config.toml
encoder_arch = "perceiver"
model = "contrastive image-text model"
dataset = "regions of photos with short descriptions (Visual Genome)"
train_examples = 203450
image_size = 48
crop_scale_min = 1
horizontal_flip = true
translate = 0.06
cutout = 0.4
tokenizer = "word"
vocab_size = 6471
loss = "sigmoid"
embed_dim = 384
encoder_norm = "layernorm"
encoder_norm_position = "pre"
encoder_activation = "gelu"
encoder_head_dim = 32
encoder_fused_qkv = true
encoder_bias = "all"
encoder_qk_norm = false
encoder_parallel_block = false
encoder_moe = "top_k"
encoder_drop_path = 0.15
encoder_num_experts = 4
encoder_moe_every = 1
encoder_expert_mlp_ratio = 2
encoder_experts_per_token = 2
encoder_shared_expert = false
encoder_patch_size = [4, 4]
encoder_conv_stem = true
encoder_layers = 12
encoder_width = 256
encoder_positions = "learned"
encoder_latents = 96
text_encoder_causal = true
text_encoder_width = 320
text_encoder_layers = 10
text_encoder_norm = "layernorm"
text_encoder_norm_position = "res_post"
text_encoder_activation = "gelu"
text_encoder_mlp_ratio = 3
text_encoder_head_dim = 16
text_encoder_fused_qkv = false
text_encoder_bias = "all"
text_encoder_qk_norm = false
text_encoder_parallel_block = false
text_encoder_inner_norm = false
text_encoder_kv_group_size = 2
text_encoder_positions = "rope"
residual_init = "none"
optimizer = "muon"
muon_scale = "match_rms_adamw"
lr = 0.0027
momentum = 0.95
nesterov = false
orthogonalizer = "newton_schulz_5"
adamw_lr_other_params = 0.0022
grad_clip = 5.0
steps = 4000
batch_size = 128
epochs = 2.5
lr_schedule = "cosine_restarts"
final_lr_fraction = 0
warmup_steps = 200
weight_decay = 0.3
adamw_weight_decay_other_params = 0.05
Rows from block 7 of the text encoder of a small contrastive image-text model, named by matrix and row number. Rows with one number belong to one neuron. Each number is 50 + 15 x the weight over its row's rms, rounded and kept within 0 to 99. All counts start at 0.
After each neuron's rows are labels from the 100 texts, of 14976, where the neuron reaches its highest value: "tokens" is the input token at the peak. Only what is clearly more common there than usual is listed. The data: regions of photos with short descriptions (Visual Genome).
# fc1: MLP up (text_encoder.blocks.7.mlp.fc1.weight, 960x320), inputs 0-79
# fc2: MLP down (text_encoder.blocks.7.mlp.fc2.weight, 320x960, transposed), outputs 0-79

fc1.198:57 49 41 47 29 54 75 64 65 50 47 26 60 38 73 55 63 43 50 35 64 47 42 59 51 66 36 82 17 27 42 60 55 57 68 35 45 51 38 49 45 39 54 55 25 40 67 64 57 70 30 40 84 20 39 53 33 50 48 50 33 82 40 49 61 40 36 46 61 40 29 68 52 53 55 41 44 65 26 31
fc2.198:29 20 49 67 57 32 61 57 32 57 48 56 31 39 38 57 70 58 55 51 71 53 37 56 64 54 55 23 33 39 64 36 40 54 63 62 33 48 61 52 56 82 61 39 63 41 67 60 50 43 58 26 39 33 32 27 69 65 53 60 14 42 33 47 54 33 59 24 49 58 51 63 47 47 62 48 56 56 71 55
tokens: "orange"

fc1.355:50 40 48 41 69 57 42 34 26 21 60 50 29 68 79 70 58 20 92 18 60 66 70 63 59 59 85 50 29 53 33 58 52 68 47 57 31 69 46 59 39 54 53 35 42 53 19 53 25 51 57 43 60 31 32 67 56 68 38 47 61 45 59 61 76 52 57 71 38 53 49 35 40 38 49 53 40 49 54 38
fc2.355:49 55 39 64 48 33 72 38 45 69 38 50 61 30 45 62 57 77 53 48 54 56 58 62 44 44 44 65 66 27 11 32 42 78 35 68 72 38 55 36 42 81 60 56 60 35 54 56 48 62 54 53 59 38 52 55 41 21 57 62 14 52 48 45 46 54 66 59 41 37 50 70 83 32 57 58 57 38 44 51
tokens: "shadow"; "the"; "to"; "on"

fc1.93:19 31 42 25 30 50 53 30 52 79 29 47 55 39 39 63 31 44 70 56 53 50 46 48 57 49 32 28 36 27 17 51 56 74 54 57 35 63 67 56 60 67 34 69 47 42 40 37 45 64 70 53 73 46 45 81 59 39 53 49 41 43 38 50 52 51 58 59 42 30 41 90 55 60 81 67 39 39 46 44
fc2.93:75 39 12 68 49 24 40 70 57 36 37 37 55 54 35 57 59 80 35 34 58 34 48 41 29 81 45 43 53 79 55 61 41 34 45 41 27 52 60 18 42 27 65 52 41 58 78 36 53 20 57 71 34 48 57 31 50 56 61 45 60 41 55 31 68 54 60 35 65 54 69 52 29 21 37 46 69 42 70 56
tokens: "shadow"; "on"; "of"

fc1.86:53 41 25 51 29 38 63 45 37 56 42 58 36 54 60 60 77 43 34 69 28 30 50 42 45 27 62 47 51 47 38 59 64 50 46 45 59 54 87 76 43 44 43 68 49 57 74 58 39 54 32 49 63 34 55 35 36 40 62 71 68 42 36 49 30 32 31 16 26 53 69 69 62 33 27 31 83 73 42 65
fc2.86:47 54 41 53 49 41 19 45 25 77 34 52 62 55 70 95 83 63 85 59 56 51 54 61 36 49 46 23 47 28 43 32 32 74 33 45 35 71 48 19 51 50 31 68 63 41 50 73 38 68 55 49 46 48 07 40 46 30 42 38 38 71 23 91 45 76 23 43 57 44 53 44 44 40 59 51 44 65 36 48
tokens: "yellow"

fc1.45:28 17 37 58 46 66 51 48 59 69 34 26 59 35 22 54 02 42 66 61 61 63 54 61 54 68 24 75 37 45 34 51 65 51 55 62 23 31 31 58 42 41 63 51 40 34 28 67 71 56 44 57 30 49 38 77 42 40 63 68 65 40 60 48 38 44 32 20 33 62 36 62 66 50 64 62 70 48 42 34
fc2.45:53 72 66 34 52 40 75 81 58 55 45 70 50 56 21 54 38 52 43 63 49 76 47 51 42 39 31 39 70 52 54 47 50 73 42 48 32 78 27 41 73 49 42 45 37 36 46 70 37 36 32 46 64 43 30 68 42 64 34 17 45 58 44 44 44 38 67 53 55 72 63 56 22 71 68 60 52 39 77 31
tokens: "yellow"; "train"

fc1.449:49 63 44 89 68 52 47 50 69 62 46 50 45 56 29 58 43 50 38 38 50 55 44 49 32 48 28 19 54 41 53 32 76 55 60 65 51 59 52 33 60 74 69 47 47 42 83 42 46 49 87 41 59 66 56 61 60 51 64 47 55 49 65 42 30 70 45 45 44 41 72 34 56 60 40 49 70 75 76 51
fc2.449:52 76 46 42 62 18 55 83 46 42 48 59 73 59 64 46 62 33 42 73 58 41 44 46 59 41 53 68 32 71 48 48 64 62 68 55 56 60 62 41 65 43 24 40 60 45 47 37 33 32 62 53 54 45 47 66 63 42 47 33 56 48 20 60 80 64 40 46 41 57 57 52 27 59 84 60 78 28 45 43
tokens: "yellow"; "blue"

fc1.727:28 43 70 83 67 36 26 53 70 66 49 64 56 35 65 54 63 47 45 62 56 71 38 45 27 38 54 63 60 64 59 30 79 28 78 65 39 44 44 51 63 36 36 35 49 19 41 36 60 56 91 59 56 81 61 63 45 47 65 51 66 62 61 48 64 58 35 72 49 60 48 25 48 36 39 33 49 58 47 35
fc2.727:56 31 64 43 44 56 48 67 55 43 59 48 71 67 52 42 51 53 78 48 38 56 52 61 48 35 34 31 76 50 87 55 33 72 57 58 76 38 39 27 45 45 67 43 24 42 64 24 50 17 27 35 67 45 39 25 46 64 24 55 31 62 57 85 42 34 72 65 33 54 65 60 24 55 26 59 67 40 66 59
tokens: "yellow"; "banana"

fc1.499:50 32 58 57 37 57 69 26 41 49 51 64 46 42 36 77 66 59 55 53 39 62 46 76 61 51 58 51 48 40 41 53 71 60 54 72 38 70 52 71 43 72 42 41 62 51 06 35 37 60 63 48 48 46 47 66 73 59 37 79 55 43 63 41 64 44 63 88 31 48 39 31 62 56 39 66 66 35 52 41
fc2.499:57 63 28 42 58 16 37 66 56 54 50 40 29 62 59 45 42 62 36 58 57 23 59 36 39 52 54 58 41 51 53 59 50 60 48 57 46 77 33 28 55 22 47 23 51 43 57 78 67 23 33 62 47 55 59 46 18 53 69 62 39 49 52 83 50 50 57 51 35 32 45 51 36 28 37 36 37 10 37 56
tokens: "there"; "of"

fc1.343:56 52 63 55 49 61 58 62 39 38 57 43 64 41 51 56 82 52 36 39 59 24 63 52 46 71 25 63 38 71 57 56 54 43 37 61 60 22 44 66 16 61 18 64 03 66 54 40 46 49 73 46 76 66 50 55 38 62 65 26 81 67 36 86 32 37 69 26 77 51 61 68 39 63 49 34 50 53 36 55
fc2.343:55 53 52 56 57 16 49 52 70 50 45 70 50 50 24 48 55 42 52 42 41 52 37 40 41 71 29 37 51 39 63 24 60 84 70 54 56 55 32 52 44 46 55 37 53 09 79 45 38 65 58 38 42 69 33 59 62 26 60 53 39 70 46 64 48 54 57 73 41 61 56 61 59 54 72 55 25 67 76 31
tokens: "green"; "plate"

fc1.229:48 62 61 46 41 62 34 57 48 45 72 76 04 40 49 35 32 58 59 57 50 63 27 54 34 34 51 55 56 39 57 78 54 58 57 68 61 49 79 40 53 54 56 35 64 47 44 46 40 28 72 47 69 74 41 19 45 52 91 58 39 20 42 32 44 35 62 45 46 39 68 43 43 34 37 25 24 43 31 37
fc2.229:22 32 32 33 22 70 54 36 57 47 19 38 70 31 69 56 29 31 47 61 58 21 55 25 67 76 62 28 55 62 55 44 33 40 47 58 70 40 61 51 49 49 79 49 54 55 49 54 47 55 73 85 54 40 73 51 46 41 88 57 36 40 53 30 48 37 15 68 57 29 32 72 50 18 38 62 46 59 46 80
tokens: "<end>"; "orange"

fc1.731:27 46 60 54 64 34 23 51 39 43 57 81 49 41 32 79 55 28 87 47 42 46 59 54 65 49 72 35 45 29 34 44 38 73 53 48 26 83 67 47 70 38 49 45 59 56 24 39 28 39 32 40 59 21 39 64 69 69 31 36 24 35 51 59 71 72 73 65 27 58 38 22 55 39 37 57 49 45 38 50
fc2.731:73 49 43 50 59 36 52 48 64 55 37 73 55 67 73 41 49 42 36 49 41 64 49 64 53 44 41 84 45 52 72 56 54 62 44 78 54 70 60 43 50 70 73 61 61 53 89 99 47 56 36 77 44 51 60 74 23 30 43 52 38 51 42 39 66 55 64 56 46 16 49 50 59 39 30 44 51 44 62 45
tokens: "there"; "part"

fc1.648:44 57 76 54 43 55 45 62 50 59 62 14 58 28 63 60 47 41 43 58 49 59 63 64 54 56 42 87 35 37 45 52 60 59 46 47 55 35 66 67 55 54 21 60 29 40 43 38 29 43 76 56 65 37 54 64 80 69 51 73 30 68 55 50 80 40 24 70 49 45 44 65 64 21 62 41 62 58 14 51
fc2.648:59 25 31 81 64 35 52 63 75 47 61 62 44 84 50 41 63 37 76 60 70 42 26 42 53 37 31 50 58 61 39 49 31 41 46 55 43 61 36 25 31 56 62 41 35 83 46 54 54 27 33 82 48 51 61 47 42 41 43 44 43 44 57 33 62 66 58 56 82 48 58 37 48 43 52 44 32 17 38 45
tokens: "phone"

fc1.142:53 54 45 47 55 26 58 44 69 42 42 30 51 57 63 58 51 66 71 48 41 25 59 36 66 34 86 26 34 39 29 64 39 64 64 30 35 46 15 39 54 44 29 53 59 47 37 41 36 77 15 42 62 24 64 70 45 73 64 53 46 54 55 49 48 62 10 59 50 39 62 54 58 31 58 44 50 35 49 57
fc2.142:39 39 65 44 52 65 59 24 55 73 56 61 57 52 17 60 56 35 52 66 76 63 43 40 55 95 65 44 59 48 52 60 47 72 52 58 54 53 51 59 29 45 42 37 47 44 24 61 46 52 50 61 56 47 57 39 75 67 53 23 59 56 60 55 25 59 35 16 89 57 28 40 40 47 59 49 37 76 46 50
tokens: "bear"

fc1.190:75 28 76 61 33 66 49 59 82 54 53 74 74 57 57 13 54 40 38 66 30 35 60 68 35 41 31 51 21 43 46 46 38 43 29 49 34 48 52 73 51 85 87 39 66 57 56 49 42 63 58 69 36 64 34 39 31 53 32 70 59 59 34 49 60 27 45 15 59 19 61 71 61 70 66 43 28 53 59 65
fc2.190:38 50 25 35 43 29 61 60 46 63 24 57 42 28 49 56 53 39 42 32 60 51 42 58 45 44 60 51 33 36 65 54 45 60 53 58 51 24 68 58 35 44 66 44 63 31 59 65 55 53 63 44 50 56 48 37 74 60 77 82 13 55 41 80 44 53 53 77 57 48 42 63 73 33 69 42 35 50 12 67
tokens: "orange"

fc1.502:25 41 57 35 53 44 63 63 48 44 22 32 59 35 45 53 35 45 46 43 49 58 38 58 69 47 58 20 57 34 52 40 79 63 35 53 43 69 52 20 50 48 59 29 63 45 49 47 78 43 64 62 67 19 45 56 50 44 31 54 42 43 28 64 53 73 51 22 65 80 54 77 48 47 69 64 58 47 79 36
fc2.502:29 49 54 56 53 51 51 27 60 65 27 54 38 64 31 56 34 45 30 40 65 51 59 48 41 40 72 47 59 35 60 46 81 59 62 39 37 65 52 62 81 59 46 57 53 61 52 92 62 81 57 44 64 59 65 57 89 37 53 32 33 28 47 52 54 37 34 32 49 21 41 50 31 49 53 43 63 66 49 58
tokens: "<end>"; "sign"

fc1.149:54 63 77 27 45 54 46 63 65 48 60 46 50 44 63 37 39 68 37 44 58 74 39 42 12 29 58 67 50 44 52 36 40 47 57 58 46 28 33 50 54 41 76 52 52 63 35 28 50 39 75 60 47 57 55 38 53 56 29 55 59 37 52 42 34 48 38 62 37 61 65 31 35 47 77 89 56 72 67 57
fc2.149:49 53 12 44 66 18 31 37 34 48 68 47 66 64 41 62 64 57 37 59 52 52 49 62 56 66 64 55 43 59 41 43 65 72 36 61 62 66 44 35 31 51 49 39 56 60 40 57 57 61 60 52 25 57 63 55 69 38 46 72 47 62 69 63 55 59 67 45 44 55 36 40 45 75 49 67 72 37 43 08
tokens: "<end>"; "baseball"

fc1.568:51 33 54 66 67 46 34 70 49 49 90 44 47 53 43 54 62 43 72 40 64 63 56 56 51 45 57 74 75 45 42 42 22 70 34 55 60 94 44 54 62 38 55 37 36 61 08 39 36 62 40 61 52 44 44 60 31 42 61 30 40 40 69 41 64 47 53 52 44 46 52 50 89 30 58 40 47 24 46 54
fc2.568:51 47 57 47 47 51 37 11 21 61 38 37 76 56 52 52 33 59 43 63 60 45 25 65 58 51 44 88 42 59 26 62 76 64 48 42 51 55 60 62 37 84 68 45 61 45 76 47 73 59 56 60 66 58 58 39 28 21 40 48 52 41 44 45 32 46 66 43 75 44 45 45 24 48 74 66 47 43 74 47
tokens: "part"; "of"

fc1.602:23 30 58 65 43 73 34 52 51 43 80 44 31 48 53 45 55 69 49 47 62 60 29 38 50 32 28 77 31 70 58 47 18 29 58 63 56 23 81 31 54 58 38 35 51 47 86 58 47 49 66 59 52 50 40 40 58 39 32 57 70 54 47 17 47 64 63 66 61 47 57 55 47 53 36 62 41 68 36 48
fc2.602:31 28 71 69 47 73 31 38 33 64 49 53 56 30 75 32 51 62 62 24 40 32 31 59 57 58 54 72 44 63 65 41 32 51 38 35 65 27 58 23 38 54 43 63 13 73 49 53 40 48 44 60 62 38 72 44 42 13 43 73 32 63 63 56 66 80 44 52 62 70 48 54 58 29 27 35 16 61 43 56
tokens: "green"

fc1.73:47 57 58 56 75 21 33 41 56 61 50 36 50 32 34 51 52 56 59 41 51 43 50 56 25 61 50 28 48 42 59 34 36 60 56 59 40 55 28 59 67 66 29 73 28 35 25 55 27 68 73 52 67 33 54 50 75 72 66 40 43 72 58 79 44 35 74 81 41 42 31 44 61 24 36 57 47 29 18 51
fc2.73:27 64 44 43 45 62 56 39 58 54 32 63 46 46 43 51 65 55 43 32 31 52 53 43 67 43 34 52 36 45 44 61 59 59 37 45 48 52 58 43 28 28 71 39 57 30 43 72 55 33 55 39 62 53 62 35 40 58 45 63 49 41 57 51 56 49 63 61 17 38 58 53 38 34 44 41 46 30 42 57
tokens: "part"

fc1.758:49 43 59 25 48 59 18 52 50 56 34 58 58 54 60 61 60 35 35 52 58 54 40 51 51 59 56 95 55 40 45 68 55 67 34 54 65 60 91 61 68 73 22 46 48 30 13 45 38 54 45 62 62 65 68 43 58 62 59 44 73 49 59 49 59 57 64 64 24 57 41 45 70 42 51 72 53 19 30 57
fc2.758:46 30 66 47 66 11 43 75 30 55 65 38 47 43 36 33 38 67 50 79 33 68 53 45 63 59 34 53 54 73 43 15 39 74 42 23 46 34 50 53 39 31 60 39 43 52 75 72 43 06 51 50 57 66 44 23 53 56 73 53 64 38 47 67 69 79 55 37 75 76 57 48 35 21 65 23 39 43 89 56
tokens: "phone"; "cell"

fc1.614:47 38 61 74 60 58 70 52 39 63 31 49 44 40 60 40 38 40 58 54 50 38 70 44 65 53 24 54 39 69 33 70 69 59 73 51 58 30 33 47 38 47 66 36 56 48 72 72 44 65 76 72 57 37 54 90 28 59 53 68 29 57 29 49 45 55 44 57 59 29 30 46 43 52 58 67 45 34 59 24
fc2.614:45 46 49 40 26 42 80 55 60 73 44 59 40 43 61 62 52 45 35 27 58 72 53 38 33 50 59 35 41 72 78 76 26 48 44 63 51 33 39 59 31 64 56 34 74 50 18 63 59 33 55 43 46 31 35 44 69 76 49 42 42 61 36 42 56 52 55 56 69 64 35 57 44 34 75 57 42 47 63 73
tokens: "orange"

fc1.270:49 51 19 46 45 43 56 32 25 68 55 58 36 43 36 50 61 72 59 23 31 36 46 49 37 35 50 37 44 37 30 50 45 43 38 89 60 43 45 53 30 31 72 87 36 60 66 49 54 57 40 49 25 79 39 44 42 60 86 43 63 40 37 54 47 47 31 45 55 53 22 42 37 39 67 35 39 55 67 64
fc2.270:38 70 42 44 53 24 64 53 25 39 54 52 53 64 30 37 60 52 47 33 74 33 41 78 45 55 42 42 54 44 79 58 57 79 30 75 43 39 48 32 40 37 40 26 60 52 40 65 64 47 27 61 15 58 60 33 78 43 48 43 29 49 39 67 55 59 74 46 50 56 42 60 56 55 72 40 78 25 30 57
tokens: "orange"

fc1.203:52 50 35 35 56 43 38 78 44 57 27 24 54 54 38 40 68 48 29 33 59 39 54 45 65 48 52 55 56 50 49 33 64 63 24 34 61 46 42 43 08 45 46 65 53 54 74 44 54 70 68 33 74 43 72 45 37 51 33 54 55 65 45 61 19 40 59 51 26 59 45 72 28 64 68 46 32 40 48 38
fc2.203:31 43 43 50 64 49 47 12 59 43 69 54 42 50 61 52 56 46 30 49 53 37 62 44 22 65 58 40 45 34 39 49 71 56 54 33 47 38 46 43 54 77 42 50 50 53 26 61 58 57 54 25 45 40 47 25 53 78 12 40 55 40 72 24 51 37 38 36 54 45 53 28 50 61 42 47 71 79 78 63
tokens: "green"

fc1.661:29 49 43 53 48 49 54 59 44 59 58 51 38 46 66 64 60 71 42 40 40 71 31 30 13 71 52 38 52 51 72 39 53 42 54 49 47 37 43 40 40 49 35 42 53 41 38 42 39 49 77 67 42 31 59 49 28 47 91 60 33 71 45 42 49 65 28 59 35 54 55 56 38 31 45 29 41 26 21 47
fc2.661:37 33 49 54 54 53 77 75 55 61 50 35 15 35 42 59 65 42 12 39 69 56 60 49 56 58 39 52 58 53 55 77 35 54 49 60 36 37 33 68 42 48 65 39 71 38 40 72 54 31 54 70 41 59 58 40 71 49 67 48 29 36 34 29 49 56 39 25 69 49 58 56 25 33 77 55 30 57 48 42
tokens: "orange"

fc1.366:76 42 63 54 41 45 51 63 44 38 57 57 64 45 47 67 24 54 50 72 42 49 49 38 54 48 51 87 74 56 41 63 63 45 36 25 65 69 63 79 64 58 35 62 63 28 21 31 50 43 39 56 60 63 65 38 59 79 54 86 39 40 78 27 55 64 61 78 48 62 55 20 67 58 65 35 59 42 49 43
fc2.366:60 64 24 60 46 30 42 40 54 56 51 31 50 60 48 60 53 68 47 52 55 44 47 44 68 64 79 45 35 63 49 40 08 69 55 60 48 49 46 04 53 23 51 31 54 66 50 65 57 48 45 60 47 31 78 61 36 51 67 27 65 44 48 44 43 63 63 44 37 69 47 47 32 25 48 46 48 50 22 44
tokens: "part"; "there"; "empty"

fc1.497:42 70 33 72 42 25 38 84 37 49 55 52 71 41 69 30 18 45 41 51 34 45 52 34 51 59 30 68 38 69 66 37 43 55 48 43 42 24 75 32 42 61 81 38 66 53 40 42 26 55 50 51 67 54 51 83 27 59 64 76 42 64 31 60 50 53 11 57 62 51 31 55 49 49 54 53 38 50 54 43
fc2.497:48 61 31 45 31 56 69 72 49 61 33 74 47 54 53 45 57 66 38 31 39 41 49 42 27 46 48 37 38 66 53 67 37 62 30 52 29 49 25 62 40 55 70 33 91 48 52 67 47 44 57 42 52 40 39 43 76 88 35 70 44 51 36 45 48 35 39 57 80 38 50 66 43 42 53 72 50 52 59 67
tokens: "orange"

fc1.31:55 47 48 43 72 41 61 38 58 67 63 66 32 38 42 61 92 27 58 56 49 45 43 53 28 39 40 36 74 38 33 43 53 58 75 56 47 76 41 64 58 65 54 48 60 51 00 47 41 55 45 54 61 38 60 27 62 59 38 55 45 33 68 79 28 64 76 62 33 85 50 47 66 38 24 30 53 35 24 58
fc2.31:53 53 59 61 44 12 44 50 46 17 47 69 41 52 41 37 37 46 52 43 46 44 75 66 74 57 70 99 46 42 50 61 48 76 37 50 60 51 52 45 48 42 40 52 57 54 88 51 41 35 36 65 52 50 44 47 38 39 65 45 27 48 61 10 51 54 33 43 52 30 48 61 55 66 58 49 59 41 54 39
tokens: "part"; "empty"

fc1.136:50 74 37 31 65 36 67 72 64 36 61 32 51 79 54 43 33 52 26 58 57 66 74 57 25 42 92 66 54 47 45 58 54 82 52 54 61 40 49 37 33 70 56 45 35 38 51 59 39 36 61 49 30 61 30 33 69 33 25 42 51 23 68 62 14 37 61 43 40 49 59 54 36 41 75 24 57 63 48 36
fc2.136:46 87 57 62 21 69 33 43 62 30 23 63 37 44 25 81 28 35 39 36 47 55 69 56 42 49 34 42 65 12 31 43 60 71 35 61 55 87 25 27 61 53 61 42 50 37 27 36 64 45 62 76 73 62 47 61 42 73 65 72 69 61 42 43 51 52 80 45 41 45 52 68 51 56 50 19 44 38 47 36
tokens: "<end>"; "sign"; "blue"

fc1.446:58 18 48 68 53 26 37 51 68 69 74 77 56 51 25 46 29 58 67 65 51 36 44 51 51 59 45 39 53 56 51 57 48 51 41 58 39 76 52 69 40 82 42 64 48 40 37 55 24 60 78 54 74 31 52 69 58 53 54 58 38 21 45 40 46 55 78 47 59 36 61 72 52 74 38 63 53 35 54 29
fc2.446:31 52 45 43 49 51 52 40 40 56 32 40 52 43 39 57 50 55 39 80 70 32 58 30 63 49 65 59 50 67 44 68 29 66 46 52 69 38 56 19 55 49 62 37 64 13 40 55 55 40 43 55 55 48 55 48 22 54 45 54 44 38 43 52 50 55 80 56 28 59 44 48 27 57 44 41 68 26 73 37
tokens: "there"; "steel"; "of"

fc1.715:60 41 65 62 60 75 56 49 53 58 05 44 36 75 47 55 55 66 64 69 47 41 64 31 32 40 52 37 22 47 48 76 86 66 60 70 49 56 64 60 25 59 40 45 57 33 53 58 55 63 24 61 39 49 37 33 33 58 55 73 35 49 59 26 57 42 48 54 61 24 58 70 67 41 56 78 67 39 58 50
fc2.715:55 59 70 52 48 28 39 83 42 50 56 51 33 61 57 48 38 45 52 39 41 70 61 42 50 54 37 50 37 61 77 26 57 51 56 31 46 71 61 47 50 66 25 53 50 81 54 19 47 19 48 37 49 50 36 34 31 36 46 39 22 71 17 39 40 33 43 38 34 49 47 55 50 39 61 35 50 66 53 60
tokens: "yellow"

fc1.128:65 72 51 46 64 62 54 47 62 71 43 41 35 51 64 57 63 40 39 42 47 65 42 32 56 14 34 57 40 31 40 44 70 90 72 71 39 33 33 51 32 56 72 57 63 60 72 48 53 74 28 32 27 41 54 50 55 72 51 70 43 61 48 06 61 73 37 68 30 48 53 54 80 77 41 44 53 43 29 20
fc2.128:55 70 56 63 58 68 37 42 59 24 67 96 57 62 34 49 24 64 21 50 70 61 65 53 61 60 63 69 57 85 42 63 43 58 54 43 75 59 63 59 36 40 56 52 31 53 37 67 51 34 64 34 49 54 38 36 21 54 40 51 38 62 43 48 40 72 29 37 32 62 51 65 35 48 35 43 31 44 35 71
tokens: "<end>"; "shirt"

fc1.489:51 38 74 63 77 45 49 20 41 40 61 76 41 58 23 60 49 18 68 59 52 56 46 50 49 51 69 13 47 58 14 68 45 64 58 55 52 84 38 62 56 71 49 65 39 68 26 37 54 59 50 56 43 25 38 60 38 48 38 52 57 39 50 66 34 56 86 79 36 30 57 29 39 49 39 60 62 59 39 60
fc2.489:48 54 18 43 56 47 47 40 38 34 54 69 42 41 71 50 36 75 28 62 37 63 56 66 48 51 53 73 46 93 43 56 52 53 67 27 80 38 59 45 64 57 73 24 72 36 60 73 53 55 37 30 45 63 41 62 56 41 58 78 14 40 53 41 54 36 67 31 05 60 69 66 27 53 66 39 69 45 56 45
tokens: "there"; "of"

fc1.44:62 18 62 29 54 74 44 57 67 64 73 12 42 53 51 63 67 53 20 44 52 59 20 41 40 53 52 45 50 48 58 58 28 51 49 37 58 54 56 34 45 36 42 75 36 78 41 22 59 48 58 32 66 77 62 57 73 49 75 35 58 43 44 63 52 39 56 48 61 41 61 49 31 74 59 55 43 58 52 55
fc2.44:89 34 72 59 85 48 39 67 22 52 59 77 51 45 53 39 38 59 55 63 50 65 55 63 22 49 58 49 40 49 49 62 51 44 45 36 53 60 39 70 63 53 57 37 60 28 65 39 54 95 40 55 35 53 38 77 41 33 52 41 60 65 34 59 35 66 39 52 66 50 50 43 28 59 37 22 48 74 90 74
tokens: "<end>"

fc1.107:49 43 42 53 57 11 60 32 53 50 68 71 36 69 45 60 73 37 99 18 33 37 66 50 65 52 27 26 48 36 43 72 52 59 50 38 29 52 49 52 64 49 61 55 52 61 12 64 65 51 54 36 52 58 39 73 29 61 35 41 65 40 44 66 63 69 63 67 70 69 22 59 56 51 36 81 69 54 53 53
fc2.107:40 47 67 14 19 77 58 51 58 41 40 41 50 44 40 43 26 88 42 57 78 50 53 83 49 62 52 94 27 27 32 61 48 85 46 63 75 78 40 53 40 37 63 44 66 52 82 68 42 44 67 43 56 47 48 27 39 50 55 60 28 44 53 16 31 61 27 40 24 27 73 66 56 55 45 43 56 44 46 66
tokens: "there"; "shiny"

fc1.157:63 42 52 27 58 55 28 60 53 38 36 60 59 73 73 34 49 38 51 65 52 26 48 45 60 46 70 10 59 31 30 30 75 30 53 29 20 42 42 42 39 29 72 55 54 76 43 47 60 49 31 33 37 54 38 65 34 46 56 43 52 42 34 59 39 49 43 66 49 14 28 25 54 23 42 64 51 62 48 45
fc2.157:60 79 55 50 53 57 47 40 38 67 18 65 58 62 61 49 42 29 61 24 51 35 44 31 48 52 51 45 39 16 29 45 62 61 52 72 61 56 64 48 57 71 51 40 44 37 79 53 51 59 39 56 44 12 35 65 51 60 41 53 08 51 62 49 66 55 27 50 69 20 47 69 46 51 39 40 60 62 47 30
tokens: "yellow"; "train"; "on"

fc1.332:67 33 61 52 49 46 58 42 45 34 75 76 28 64 39 58 40 29 82 39 56 69 51 47 54 68 45 54 43 44 41 84 83 63 59 50 43 49 43 51 62 71 42 40 65 49 22 44 40 58 57 37 68 58 37 69 47 63 61 39 35 48 68 35 72 35 68 58 45 60 36 21 61 74 40 42 40 22 47 43
fc2.332:48 70 35 52 64 53 35 78 53 54 43 41 40 57 72 36 38 88 60 68 55 41 78 43 72 46 42 56 47 68 44 46 31 61 54 37 43 49 35 27 58 55 47 28 40 56 56 66 54 51 37 51 47 47 37 77 19 46 45 44 36 43 47 43 62 28 91 56 67 25 36 62 34 38 43 54 72 41 58 50
tokens: "there"